{"model": "audio captioner", "dataset": "synthesized solo parts of chorales (CocoChorales)", "train_examples": 39062, "gain_aug_db": 6, "time_shift_ms": 100, "n_mels": 64, "hop_length": 320, "input": "log_mel", "spec_augment": false, "win_length": 400, "tokenizer": "word", "vocab_size": 56, "encoder_arch": "vit", "encoder_norm": "layernorm", "encoder_norm_position": "pre", "encoder_activation": "gelu", "encoder_head_dim": 32, "encoder_fused_qkv": true, "encoder_bias": "all", "encoder_qk_norm": false, "encoder_layer_scale_init": 0.01, "encoder_parallel_block": false, "encoder_moe": "expert_choice", "encoder_drop_path": 0.05, "encoder_num_experts": 4, "encoder_moe_every": 1, "encoder_expert_mlp_ratio": 0.5, "encoder_experts_per_token": 2, "encoder_shared_expert": false, "encoder_patch_size": [8, 8], "encoder_conv_stem": false, "encoder_layers": 12, "encoder_width": 256, "encoder_positions": "relative_bias", "encoder_register_tokens": 2, "fusion": "cross_attention", "label_smoothing": 0.05, "decoder_width": 192, "decoder_layers": 8, "decoder_norm": "rmsnorm", "decoder_norm_position": "pre", "decoder_activation": "gelu", "decoder_mlp_ratio": 6, "decoder_head_dim": 16, "decoder_fused_qkv": false, "decoder_bias": "none", "decoder_qk_norm": true, "decoder_parallel_block": false, "decoder_inner_norm": true, "decoder_positions": "learned", "decoder_cross_attention_every": 1, "decoder_tie_embeddings": true, "residual_init": "scaled_by_depth", "optimizer": "muon", "muon_scale": "spectral", "learning_rate": 0.015, "momentum": 0.85, "nesterov": true, "orthogonalizer": "newton_schulz_5", "adamw_lr_other_params": 0.0023, "max_grad_norm": 5.0, "cautious_weight_decay": true, "max_steps": 7600, "batch_size": 64, "epochs": 12.5, "lr_schedule": "wsd", "decay_fraction": 0.2, "final_lr_fraction": 0.05, "warmup_steps": 760, "weight_decay": 0.01, "adamw_weight_decay_other_params": 0.05}
Rows from block 5 of the audio encoder, named by matrix and row number. Rows with one number belong to one attention dimension. Each number is 50 + 15 x the weight over its row's rms, rounded and kept within 0 to 99. All counts start at 0. After the name is the row's rms in percent of the matrix's.
# q: attention query, key and value (stacked) (encoder.blocks.5.attn.qkv.weight, 768x256, the q third), inputs 86-171
# k: attention query, key and value (stacked) (encoder.blocks.5.attn.qkv.weight, 768x256, the k third), inputs 86-171
q.137 103:18 58 10 61 59 58 69 51 53 25 60 43 39 51 41 48 22 35 47 59 37 72 49 65 28 17 67 65 52 42 48 79 40 50 45 59 39 50 40 25 35 52 60 54 53 45 65 46 43 34 37 22 46 44 45 37 57 65 50 43 35 58 46 35 91 25 41 13 41 38 23 53 61 51 54 66 44 55 24 43 50 46 54 35 82 36
k.137 100:48 72 55 58 71 44 51 38 69 23 56 38 48 37 44 64 65 57 73 75 55 44 35 34 22 47 64 46 45 31 42 73 59 45 20 56 77 69 68 51 86 53 39 62 67 59 33 45 42 35 64 73 46 25 43 46 28 69 73 35 61 49 58 31 68 67 41 15 31 40 51 33 47 50 75 54 62 40 48 58 47 57 40 47 26 56
q.138 099:22 64 46 46 37 36 52 63 46 25 28 46 53 50 53 55 39 72 32 66 72 48 34 63 41 34 42 34 50 67 66 65 53 74 62 44 61 46 25 54 36 75 71 22 70 61 62 49 53 59 44 28 44 38 47 64 58 75 54 39 51 24 42 48 48 72 58 44 42 71 46 32 39 39 52 50 48 55 52 25 39 40 75 84 41 33
k.138 102:68 37 55 67 54 42 93 35 52 61 66 34 52 35 53 55 43 00 42 59 75 44 34 38 65 53 29 52 60 28 34 16 43 41 31 36 61 25 46 40 32 36 41 41 60 71 62 57 34 60 50 49 58 50 64 34 34 27 60 51 58 53 53 50 43 48 49 57 00 40 48 48 42 51 62 75 55 65 62 48 38 69 39 37 49 59
q.139 093:56 25 39 47 53 48 37 43 48 56 51 65 56 42 38 69 44 77 29 56 69 68 73 68 36 57 33 79 25 60 39 43 60 60 74 28 63 42 37 48 55 58 22 49 62 44 29 39 42 61 75 83 45 32 64 75 57 50 57 39 40 72 46 50 58 85 57 53 31 56 29 43 48 46 36 52 34 62 57 82 64 62 43 68 27 33
k.139 099:41 35 53 70 24 66 71 23 55 55 49 75 53 51 48 61 62 59 70 45 66 48 47 52 83 81 38 61 37 67 76 48 63 51 68 58 64 44 61 65 42 54 54 65 47 57 51 51 57 56 50 48 53 73 79 34 50 25 65 81 61 22 48 64 24 61 22 32 45 32 60 62 14 70 47 59 62 19 44 72 38 18 44 22 47 44
q.140 098:62 40 20 55 47 51 52 77 41 52 54 49 51 19 37 65 66 37 55 23 29 66 56 52 57 63 70 57 35 63 30 40 49 35 70 52 42 58 63 56 72 61 42 62 33 50 38 49 63 67 55 73 33 52 41 50 31 36 40 54 59 29 91 40 62 40 48 40 59 51 47 69 32 71 58 65 61 59 55 44 48 43 57 61 58 62
k.140 092:69 35 34 44 75 33 45 47 42 62 58 50 42 64 44 34 52 55 37 40 40 40 71 62 02 48 61 39 82 51 63 34 42 58 57 83 26 51 49 63 35 51 52 63 55 48 67 56 50 78 34 53 50 69 44 43 71 63 49 76 59 57 52 40 27 30 46 39 49 29 61 57 41 22 24 41 32 54 78 75 62 65 52 36 79 41
q.141 102:62 65 47 33 95 58 25 31 36 70 35 61 64 36 62 35 38 54 58 47 50 61 68 57 21 58 47 36 62 57 67 51 55 72 41 54 79 57 53 47 57 44 38 68 28 28 62 33 43 49 53 44 51 73 39 57 64 33 58 39 52 43 51 33 57 69 80 24 82 47 51 37 52 34 42 43 60 46 51 61 36 66 07 30 39 55
k.141 113:43 51 45 25 20 45 61 61 63 99 56 42 66 57 38 43 45 62 38 99 26 46 46 79 89 49 51 47 54 65 58 50 59 42 25 31 59 54 51 40 86 72 47 37 46 47 39 33 45 39 61 54 60 28 69 40 39 28 50 46 39 62 31 50 47 37 64 67 50 51 25 54 37 54 32 60 88 71 46 39 66 12 58 79 79 44
q.142 098:25 68 48 26 37 38 49 55 50 48 51 34 38 60 55 43 63 52 60 42 63 54 39 49 10 47 48 64 36 59 62 41 29 39 56 58 33 49 59 55 39 51 47 72 47 61 49 63 71 45 53 12 57 30 48 72 32 50 41 43 67 52 56 36 24 34 71 39 49 54 42 68 81 28 31 65 80 65 34 62 36 15 58 41 63 38
k.142 101:42 29 41 72 28 49 63 55 59 28 47 64 46 46 50 23 53 52 57 63 72 35 64 41 51 41 54 55 36 46 35 59 32 46 49 34 57 10 60 55 58 57 38 68 55 60 46 45 28 46 36 72 52 74 56 36 57 41 57 43 63 59 74 39 50 59 23 52 76 51 49 78 39 40 36 27 38 60 58 64 42 27 28 21 15 65
q.143 103:49 68 48 71 71 44 33 48 17 37 63 65 51 29 53 53 73 40 49 50 75 53 10 61 36 35 50 48 34 37 60 64 21 73 62 55 78 69 38 55 60 47 60 30 48 45 70 58 32 64 70 67 56 56 32 53 42 36 91 62 45 59 26 51 43 43 60 18 64 41 39 77 29 47 45 39 46 31 53 76 40 54 50 49 83 54
k.143 107:52 58 39 68 88 77 76 55 61 82 43 39 39 16 45 64 39 44 60 55 65 58 39 27 56 49 58 37 61 43 64 61 61 72 74 31 65 56 66 64 25 47 43 50 36 74 33 52 56 59 33 51 56 54 35 45 76 14 24 55 59 47 55 60 37 36 80 50 30 51 41 38 72 41 37 82 41 58 73 33 57 25 42 53 61 77
q.144 095:56 37 75 56 55 57 39 29 57 71 51 54 42 40 42 71 52 09 56 35 42 16 69 75 56 47 40 52 45 34 33 27 53 37 37 28 70 37 57 75 62 27 41 40 56 35 30 41 56 54 52 65 39 50 67 38 64 42 43 72 44 65 63 65 39 68 72 82 57 62 78 40 40 44 67 53 37 30 32 64 59 48 36 71 71 67
k.144 102:39 55 39 54 66 56 56 12 43 67 53 43 46 46 84 52 63 60 70 66 52 42 50 29 81 30 64 56 24 60 47 44 50 26 41 54 48 37 27 55 38 42 72 59 36 73 82 79 60 66 41 50 36 76 60 55 73 79 47 51 39 45 33 55 38 39 29 72 64 35 56 53 45 43 77 34 43 35 85 43 39 36 32 56 36 47
q.145 102:28 53 69 47 69 41 59 34 64 48 41 57 52 61 46 41 51 49 82 69 61 49 46 48 38 47 63 45 50 37 23 59 75 35 32 60 56 71 67 55 50 56 52 62 54 32 70 70 45 22 55 47 59 84 41 58 79 62 21 44 58 29 54 63 39 53 66 64 60 65 45 11 46 91 30 33 56 57 25 54 63 48 43 22 33 37
k.145 091:58 43 59 41 35 56 78 50 53 35 35 26 30 60 52 49 34 48 50 47 55 43 49 77 19 35 52 55 42 39 52 48 37 31 59 28 46 65 63 41 75 51 44 63 48 59 42 36 54 38 68 69 53 46 34 78 19 50 31 43 66 86 31 30 84 47 79 45 72 40 43 42 42 48 61 64 49 55 74 78 42 53 56 78 51 32
q.146 102:31 38 40 49 42 56 41 56 49 30 65 47 41 64 27 13 31 40 64 34 74 63 76 54 46 47 63 24 26 55 46 41 30 49 16 44 54 53 55 60 71 79 64 43 59 84 53 67 58 47 46 48 49 50 48 51 72 71 24 44 62 56 56 60 62 39 65 48 57 44 25 28 28 35 43 70 41 53 33 47 49 29 60 63 81 43
k.146 096:58 44 51 46 61 66 59 67 61 48 36 57 37 19 44 26 45 24 13 49 62 42 36 39 19 43 43 73 72 41 73 54 26 38 45 27 35 30 51 70 50 41 41 51 59 48 60 32 44 55 38 19 62 63 43 58 51 35 54 63 51 44 26 33 70 55 47 33 33 48 49 26 53 33 44 48 46 51 63 38 64 52 60 30 43 50
q.147 097:55 66 64 51 70 32 47 64 36 72 29 33 53 13 51 42 56 49 70 43 84 51 44 53 46 38 47 51 51 70 46 56 45 30 83 60 45 67 39 51 75 57 44 45 51 72 49 33 37 37 53 57 58 55 53 34 44 63 67 47 56 51 45 06 39 53 61 41 67 22 51 46 53 12 48 63 41 52 59 60 39 42 31 60 27 49
k.147 093:55 42 51 24 78 43 68 26 54 67 56 54 36 51 52 37 68 56 56 61 29 52 57 39 66 71 38 53 44 38 61 49 56 43 60 48 59 36 46 54 34 45 52 71 27 45 63 33 68 45 45 54 52 65 55 50 45 42 54 93 52 49 16 38 57 32 69 49 57 67 55 47 41 80 56 51 47 42 45 33 59 42 38 35 68 63
q.148 090:60 33 44 54 49 65 76 56 45 60 41 61 46 54 48 35 15 55 53 31 29 44 38 49 37 52 53 27 16 40 39 39 30 56 38 48 25 43 47 36 53 68 79 49 63 58 65 19 38 26 57 38 56 50 46 41 34 60 56 51 31 49 40 55 59 29 79 19 55 44 71 41 16 09 55 46 55 53 68 30 28 44 44 51 61 59
k.148 091:39 66 44 56 76 56 56 35 56 44 62 66 48 59 60 55 37 48 27 38 34 47 32 32 86 99 60 58 56 32 57 66 28 56 53 68 64 38 47 82 51 52 63 38 35 35 50 55 51 32 57 48 54 33 59 53 39 67 69 47 62 48 36 26 46 43 48 51 27 43 53 23 50 72 41 40 61 24 54 50 50 09 47 34 38 58
q.149 096:63 65 63 54 49 62 38 50 47 23 41 68 56 63 33 49 37 95 67 73 30 42 43 47 42 45 43 47 38 41 63 40 29 77 60 52 56 46 63 48 33 39 37 32 39 55 34 48 73 57 44 42 39 60 40 63 30 22 87 63 43 78 71 55 64 63 57 72 60 58 51 51 28 32 39 13 49 62 43 37 56 31 40 27 55 78
k.149 102:61 45 44 66 17 50 55 72 39 61 62 63 43 64 39 48 06 37 33 29 59 49 60 56 99 36 71 66 60 86 55 26 76 60 45 53 58 50 52 47 37 58 49 47 50 41 57 57 62 42 36 55 69 49 75 43 76 60 50 48 60 20 36 83 16 52 34 61 49 28 63 39 36 58 28 25 60 57 56 58 60 34 48 53 72 60
q.150 096:43 30 45 73 60 57 62 52 73 53 44 19 43 35 72 44 54 48 69 49 78 63 64 37 49 57 67 45 55 28 36 27 36 63 54 58 69 70 74 30 52 64 63 34 40 64 16 51 23 37 41 47 65 66 55 50 45 57 40 53 62 33 41 50 47 40 33 53 67 56 54 68 69 69 49 58 40 58 49 67 44 40 64 40 29 52
k.150 093:62 47 45 41 75 46 74 76 60 07 38 29 68 75 12 42 61 64 47 45 51 45 63 45 29 69 49 37 36 61 67 57 63 50 31 72 48 90 42 36 63 64 66 36 56 36 32 37 66 69 40 45 47 77 43 36 43 47 62 44 33 29 46 67 47 66 28 63 76 60 51 56 37 65 28 38 57 64 45 55 53 40 62 66 66 39
q.151 098:30 45 41 27 45 36 45 47 52 29 54 23 53 63 37 39 40 48 75 26 47 44 63 21 37 33 34 31 41 81 47 25 54 58 39 55 56 57 68 55 66 55 66 65 46 67 50 45 47 65 43 13 50 62 38 23 75 52 61 66 47 41 60 48 61 30 54 54 37 37 26 31 67 53 37 43 37 46 46 27 52 37 55 74 65 37
k.151 088:51 69 55 46 52 40 47 87 62 58 55 62 38 40 35 46 42 33 30 82 47 34 44 56 56 54 42 72 73 70 57 73 53 00 39 34 57 36 35 35 53 37 66 61 30 54 63 20 53 53 83 57 47 55 71 73 48 18 43 58 52 30 58 47 61 73 50 52 43 60 58 52 50 38 48 44 59 41 49 21 67 76 64 36 31 40
q.152 099:57 70 50 48 40 53 71 76 51 53 15 43 60 69 52 55 61 42 44 54 66 45 64 46 31 50 51 60 34 30 33 24 41 52 59 19 73 68 66 75 41 51 39 54 47 37 47 24 35 38 30 53 56 32 55 73 76 56 61 42 58 77 49 73 51 46 40 44 76 77 72 80 42 26 54 20 44 80 61 64 60 34 50 50 37 52
k.152 098:55 41 46 73 51 54 56 40 55 48 67 71 37 58 47 39 45 41 49 54 66 42 29 50 74 58 68 54 48 42 47 35 52 66 38 74 36 31 35 61 25 70 41 39 72 44 35 62 53 62 50 65 55 57 54 38 55 38 67 63 75 47 48 44 54 60 30 82 83 43 44 73 25 69 60 26 37 59 34 62 59 30 31 55 59 70
q.153 089:37 62 77 42 61 39 62 35 63 63 30 38 33 54 68 29 43 41 90 18 67 43 51 49 55 57 55 51 40 54 40 27 37 36 38 55 59 49 76 58 62 44 75 60 65 37 59 60 50 23 42 34 59 56 72 57 60 11 19 43 50 63 46 30 48 47 61 61 56 45 42 39 37 50 56 63 48 51 41 47 63 52 53 52 71 49
k.153 090:53 43 28 47 26 53 62 29 22 56 66 54 54 59 64 59 45 32 46 60 63 52 60 43 53 54 57 56 30 67 63 35 37 45 30 50 41 51 34 66 50 19 42 19 45 57 81 55 42 48 63 27 69 41 40 70 73 28 80 58 63 81 41 53 84 65 62 72 65 38 42 65 71 41 50 67 16 73 43 39 63 31 49 40 54 37
q.154 102:64 46 44 56 70 58 45 37 38 54 60 14 24 66 67 51 61 58 69 38 54 23 24 44 14 55 50 40 40 15 69 54 50 56 39 73 68 57 29 42 22 66 74 56 51 64 68 46 43 41 69 34 36 56 38 40 55 39 52 41 49 32 40 36 48 37 51 60 61 54 24 58 41 75 26 71 29 71 43 44 66 65 40 51 44 62
k.154 109:57 67 80 47 16 36 36 24 46 57 66 63 58 38 38 45 47 38 63 63 36 55 39 45 30 66 23 38 51 50 41 41 34 23 58 50 52 58 48 46 62 25 41 52 59 42 68 49 52 52 70 74 61 43 52 62 25 31 41 55 47 23 44 49 54 42 51 47 31 55 24 32 49 35 23 46 56 77 51 58 41 38 65 31 44 48
q.155 099:62 25 28 47 33 52 48 54 60 80 49 33 48 41 76 73 65 22 49 28 29 44 48 48 37 67 50 30 61 36 74 59 50 56 52 55 48 59 57 64 43 85 57 59 28 53 56 41 60 53 78 53 44 46 21 55 81 39 37 54 50 38 56 47 41 22 54 39 37 42 48 66 69 59 22 87 76 35 19 36 58 24 66 79 47 48
k.155 106:22 26 76 54 41 33 59 46 79 24 43 35 30 45 54 56 49 47 50 66 53 60 68 60 13 61 55 62 73 43 54 45 26 38 54 48 71 49 41 58 60 37 63 53 71 42 63 43 02 26 79 55 36 63 50 51 47 64 20 42 68 67 48 59 42 34 56 29 27 51 43 44 30 13 66 62 66 62 77 43 59 52 79 39 23 31
q.156 103:50 61 44 41 31 57 53 64 49 43 44 58 38 41 71 62 35 78 66 81 12 48 42 42 51 49 60 52 55 55 50 63 44 64 52 40 54 70 50 51 53 34 61 00 66 49 47 36 37 56 37 24 52 45 47 64 40 47 56 39 59 62 33 44 46 43 29 81 56 69 50 44 62 57 50 24 30 44 55 45 41 70 38 26 51 52
k.156 102:54 63 41 63 31 48 79 46 66 56 28 44 58 35 48 40 52 70 58 35 76 64 36 39 85 33 43 17 24 34 53 53 67 68 35 49 36 68 41 59 25 49 69 32 55 43 25 57 82 32 39 60 52 39 69 47 66 56 59 58 36 22 28 32 49 79 41 59 71 45 72 80 67 99 71 56 42 45 32 37 48 56 58 67 38 35
q.157 113:25 25 64 56 44 53 25 88 58 59 52 58 55 44 27 27 59 28 52 40 69 33 36 52 63 62 63 33 50 40 24 66 55 43 76 26 53 66 74 38 28 57 62 68 46 37 82 67 40 33 14 60 61 35 41 48 59 68 55 62 37 50 16 37 46 26 39 55 23 47 50 56 18 66 71 66 44 57 75 54 66 35 50 63 79 56
k.157 106:73 40 42 75 47 70 78 40 45 51 37 43 23 27 53 46 53 55 39 40 57 55 48 21 72 62 63 56 50 54 71 51 36 52 63 32 42 50 51 62 53 38 32 13 45 37 61 57 32 73 39 60 49 29 47 68 51 60 60 47 46 41 42 55 50 32 50 36 25 52 55 37 49 33 44 57 42 63 58 46 16 71 55 40 55 41
q.158 090:33 80 48 45 43 20 47 63 39 25 49 46 41 32 50 39 51 62 35 62 60 69 60 54 30 56 38 52 65 50 71 34 46 67 45 49 61 85 42 30 20 46 55 61 54 45 40 62 42 43 46 47 29 64 64 65 74 57 55 49 44 60 38 48 44 53 33 50 50 47 31 61 42 62 48 42 43 63 69 58 68 39 48 71 55 43
k.158 093:65 34 61 68 27 30 46 41 59 43 22 61 44 56 42 43 66 70 51 59 44 40 73 32 61 66 69 53 43 34 49 76 38 62 23 36 54 46 40 41 49 40 46 36 48 60 37 59 38 69 43 87 42 52 46 39 38 23 46 27 63 19 36 63 40 85 39 66 40 53 47 52 36 59 39 59 31 52 17 53 50 58 73 42 58 41
q.159 103:50 27 39 57 55 41 22 49 50 78 63 69 47 22 36 38 57 49 22 30 73 48 57 68 63 26 40 41 42 52 52 46 41 70 59 29 40 29 56 40 38 55 27 80 74 25 79 56 52 32 38 62 66 55 58 24 40 76 58 41 52 79 30 33 58 52 44 59 38 43 56 40 31 57 81 45 56 55 46 38 43 53 45 42 43 33
k.159 105:78 60 56 60 56 62 64 18 62 82 45 51 77 49 53 52 56 28 61 93 39 27 46 48 99 50 51 50 39 34 61 83 34 33 47 40 45 50 53 27 60 73 28 56 33 46 52 44 42 62 24 85 42 36 57 60 55 54 72 47 70 38 52 32 27 55 39 50 53 52 55 72 50 49 34 38 45 50 53 50 49 26 26 45 60 46
q.160 106:33 50 58 83 41 64 37 51 70 50 52 31 67 57 51 49 52 48 62 79 52 49 38 57 48 88 47 31 37 30 61 41 35 42 26 79 50 51 41 50 49 79 51 50 36 44 38 62 28 32 32 47 53 43 67 59 59 76 41 44 40 52 44 51 59 55 58 32 64 49 51 42 56 35 34 53 34 40 51 76 43 59 32 59 39 31
k.160 105:48 72 44 43 49 38 49 30 62 69 47 64 31 53 48 72 50 40 43 32 41 35 31 48 57 70 57 43 55 50 61 49 61 99 51 77 87 41 68 66 48 62 53 71 33 31 35 61 62 25 41 62 45 65 35 44 43 31 55 54 29 25 37 28 59 67 67 21 69 52 33 68 34 50 44 48 34 62 60 47 29 36 53 58 36 76
q.161 103:67 51 52 55 48 57 48 74 60 70 51 34 49 28 39 27 23 33 48 40 47 57 80 72 25 50 33 53 46 56 70 46 50 45 44 81 86 68 43 42 31 43 41 21 53 29 28 35 37 49 50 52 26 67 52 61 53 47 59 66 36 57 49 50 21 53 65 47 27 57 31 33 31 38 79 33 64 24 43 50 37 82 37 34 29 81
k.161 104:32 35 45 55 63 62 42 36 46 60 41 24 61 47 60 39 53 43 45 63 48 72 49 57 28 54 44 38 18 40 53 57 93 62 45 48 49 34 45 58 45 36 49 40 70 40 13 62 59 54 49 35 47 35 32 18 54 51 55 57 35 50 24 54 41 56 72 64 51 30 44 75 33 65 47 55 59 47 42 58 48 43 79 55 65 38
q.162 111:59 43 44 19 51 60 44 35 57 25 40 77 59 77 62 56 48 69 54 43 34 51 58 20 59 56 70 57 65 30 58 48 37 26 37 25 70 60 49 45 59 37 53 43 39 52 37 59 95 26 45 41 44 43 47 78 55 47 65 53 40 60 12 49 70 33 39 60 42 64 41 39 43 42 58 49 34 55 31 44 67 54 47 23 49 38
k.162 103:75 60 47 48 46 69 63 44 30 52 45 78 66 41 57 60 44 39 38 52 55 52 46 18 54 60 56 66 47 70 46 54 23 37 66 39 67 40 48 57 48 43 45 54 48 59 49 32 29 90 61 60 35 61 61 52 33 38 47 47 67 54 56 55 41 58 36 17 42 29 47 52 38 59 48 46 40 33 52 47 53 32 48 63 33 58
q.163 108:71 56 53 80 44 39 26 35 49 79 70 38 41 60 30 64 58 33 25 54 47 75 70 47 35 19 37 55 52 55 76 54 50 17 21 59 40 53 48 28 61 45 70 53 65 46 32 44 31 58 40 40 70 52 62 38 33 44 77 40 58 84 37 73 81 47 55 76 54 68 53 45 39 71 38 22 46 39 46 61 58 29 42 55 76 35
k.163 110:39 41 29 72 87 52 44 23 37 78 91 34 61 51 47 47 55 30 45 43 21 55 50 61 39 62 36 39 36 71 59 45 44 56 59 69 58 46 46 66 42 31 42 35 68 58 30 61 52 52 22 36 37 48 70 85 67 58 45 55 60 62 37 28 61 64 66 44 55 70 78 33 53 80 77 31 52 37 72 28 34 69 47 34 52 37
q.164 103:34 32 26 31 34 73 45 49 63 71 43 40 54 54 25 54 62 37 47 90 54 99 61 44 96 83 27 48 38 38 41 33 54 55 75 79 21 44 61 49 52 57 56 44 58 35 73 66 41 51 33 68 40 56 84 40 50 41 23 36 40 32 53 45 42 40 51 68 74 40 47 54 36 29 28 85 45 40 50 42 49 67 50 45 50 38
k.164 105:62 67 37 56 47 54 21 59 28 57 38 61 50 38 64 51 48 74 38 33 60 34 47 37 61 40 59 48 54 43 28 29 70 52 58 48 25 51 71 57 56 79 50 62 24 42 42 57 26 34 48 53 48 37 41 34 42 45 62 54 36 34 50 47 49 43 81 61 62 48 54 87 48 43 51 47 38 28 52 45 44 68 24 54 76 46
q.165 104:60 55 34 21 55 68 38 42 43 42 35 38 52 35 50 43 40 66 70 35 35 59 73 65 42 48 64 21 65 21 51 33 45 38 69 38 66 75 53 52 33 69 30 49 70 30 64 25 63 40 52 56 53 45 39 40 52 34 96 42 57 82 53 38 65 51 75 49 58 45 20 56 48 54 31 61 22 51 64 48 53 22 57 40 36 05
k.165 107:72 24 42 19 44 42 57 47 46 45 59 66 47 31 42 54 42 65 49 17 59 49 68 50 46 61 44 43 82 53 25 87 38 23 70 49 55 54 49 60 43 59 48 47 51 41 86 58 64 49 33 68 63 51 19 29 26 67 46 48 51 74 52 57 34 32 55 55 47 64 68 65 84 60 76 36 41 39 24 41 45 78 40 53 43 50
q.166 099:44 58 43 51 73 23 61 72 53 44 66 51 56 60 63 66 54 48 56 39 58 33 16 46 33 43 34 50 54 44 60 56 57 56 39 49 75 31 53 63 72 65 53 66 35 60 56 55 36 56 49 42 54 64 50 35 46 43 38 34 56 54 64 53 35 66 54 52 50 64 79 73 42 86 57 45 41 58 44 52 54 61 67 39 36 57
k.166 100:44 42 37 37 50 65 27 68 52 59 59 29 44 61 66 37 46 48 63 61 69 65 44 40 38 34 41 71 55 51 46 59 21 52 54 40 51 74 57 69 72 18 58 40 45 34 69 57 45 62 64 38 27 54 49 39 32 52 69 28 38 53 75 50 37 35 65 66 58 76 54 25 45 63 59 29 58 54 43 62 39 60 59 30 86 48
q.167 102:52 48 50 64 25 57 40 36 60 63 41 64 51 67 66 62 48 77 74 54 35 42 57 39 13 57 66 83 45 60 76 67 59 72 55 59 54 71 47 55 46 44 68 42 38 47 39 60 34 61 24 41 50 68 42 66 47 41 27 53 63 27 40 51 60 53 49 62 77 23 45 25 63 36 41 57 65 39 28 70 48 20 42 45 57 68
k.167 097:70 60 56 85 60 70 51 58 65 71 41 67 58 60 47 38 66 94 35 51 38 44 58 24 48 53 50 70 57 54 76 30 36 35 52 63 57 56 45 46 28 55 63 55 64 56 33 57 39 22 52 62 50 45 32 64 26 23 77 64 55 41 44 43 39 46 54 43 45 60 41 59 71 14 51 18 38 48 44 72 40 48 61 55 39 72
q.168 116:31 40 40 32 59 53 32 65 40 46 47 36 15 33 30 42 61 53 37 54 20 81 55 27 81 29 51 39 58 46 49 74 39 77 38 38 46 40 55 58 59 71 41 28 51 38 24 40 38 43 59 32 58 53 67 19 52 35 53 42 57 54 59 71 48 59 44 52 51 43 67 55 33 79 69 25 73 68 47 85 37 41 55 55 39 46
k.168 110:60 50 58 18 73 38 34 37 27 48 56 41 24 56 56 50 81 70 45 16 74 39 69 45 40 43 39 41 53 59 37 71 39 78 27 19 62 45 40 45 58 45 56 66 43 29 62 60 28 57 65 49 44 52 48 50 58 47 16 50 59 29 68 41 78 61 40 72 50 61 40 81 52 49 64 57 39 39 47 63 40 39 44 49 54 46
q.169 095:51 32 47 43 61 62 67 26 70 24 47 51 48 42 77 60 27 45 35 38 35 48 60 62 60 51 70 48 33 47 48 51 51 56 56 42 46 50 68 46 51 53 49 59 43 57 40 35 34 59 47 64 44 69 51 62 55 26 81 45 43 39 58 67 64 54 27 53 56 40 57 59 57 63 41 23 50 33 56 76 48 56 59 63 45 54
k.169 092:49 57 53 45 64 31 73 41 63 25 41 42 21 50 47 57 35 56 45 61 29 51 69 22 64 36 46 62 69 37 41 49 42 38 50 50 63 80 12 51 72 56 69 55 33 67 74 38 23 77 65 55 56 53 33 67 45 32 47 62 35 57 61 40 75 67 46 45 53 45 48 66 82 40 38 44 65 44 57 74 41 60 36 28 56 60
q.170 096:71 44 35 34 60 51 42 73 68 52 54 67 51 60 57 53 60 22 22 64 91 49 34 47 42 51 35 44 62 63 44 76 61 77 34 61 35 46 56 26 31 27 57 61 51 36 41 71 54 26 68 43 48 66 74 35 73 51 51 34 55 31 28 32 33 36 28 53 50 39 60 43 66 50 51 28 65 37 39 42 33 45 43 47 55 59
k.170 102:44 43 38 34 45 45 55 81 66 50 62 86 66 68 40 49 37 54 34 29 48 38 41 40 41 25 53 67 45 56 59 73 59 69 71 67 31 20 52 42 15 54 52 56 59 43 54 46 33 10 70 14 43 55 40 50 42 83 69 74 63 67 62 40 53 58 48 50 48 33 84 43 43 49 49 36 63 58 17 58 50 34 17 33 41 74
q.171 108:64 50 73 24 37 66 47 69 41 56 35 55 58 81 63 50 43 63 49 48 59 47 51 60 42 79 47 58 49 50 38 21 72 58 44 54 87 46 71 44 29 48 44 60 62 43 56 48 44 55 47 83 44 67 69 42 36 45 26 70 76 46 39 73 39 54 43 50 43 39 35 31 34 48 69 78 65 47 37 53 69 38 51 40 41 28
k.171 116:53 62 38 40 63 45 36 48 53 55 43 73 27 53 58 52 53 45 67 57 40 68 36 36 49 99 47 50 44 69 50 28 31 40 77 52 77 46 59 40 56 68 23 53 54 43 31 67 49 45 42 53 55 40 20 23 32 55 31 55 59 66 14 39 18 32 61 61 72 35 55 40 62 47 36 45 65 53 41 56 68 54 53 51 46 49
q.172 101:59 53 28 57 25 31 52 60 69 38 44 69 72 52 40 37 62 42 26 68 67 43 48 42 50 32 37 54 54 43 46 63 46 65 58 42 34 43 58 39 35 29 33 70 30 58 47 77 55 59 74 39 55 84 60 49 55 47 40 50 40 29 47 62 81 52 18 38 23 47 54 39 23 15 46 41 61 45 59 28 45 63 41 54 34 64
k.172 103:39 46 42 22 45 67 81 31 72 33 34 72 68 80 63 57 60 18 15 60 42 54 73 46 35 43 34 67 89 43 64 57 64 47 39 41 25 46 64 51 55 30 39 53 66 69 35 49 48 34 68 53 35 64 38 47 51 76 65 47 34 50 64 59 74 82 32 49 62 47 57 40 27 46 41 54 55 61 44 44 29 58 46 51 25 50
q.173 102:33 67 46 69 44 65 37 49 76 62 40 52 62 30 40 33 60 13 86 67 40 67 44 39 42 57 33 56 74 30 39 60 39 50 46 45 49 50 68 50 44 50 65 56 49 47 59 35 46 51 51 70 53 56 51 54 20 66 47 61 39 37 53 63 41 73 74 67 51 64 52 32 44 48 99 64 35 49 86 37 57 61 54 45 19 26
k.173 099:29 68 35 54 66 60 89 28 59 66 56 19 71 45 45 44 49 15 71 62 31 73 45 39 76 56 59 49 52 51 52 61 52 52 32 43 71 58 70 45 61 24 30 28 42 44 41 56 54 39 35 27 48 58 63 29 33 51 57 68 23 63 39 56 44 31 70 35 50 58 53 53 30 36 58 36 60 57 64 79 51 57 49 57 46 32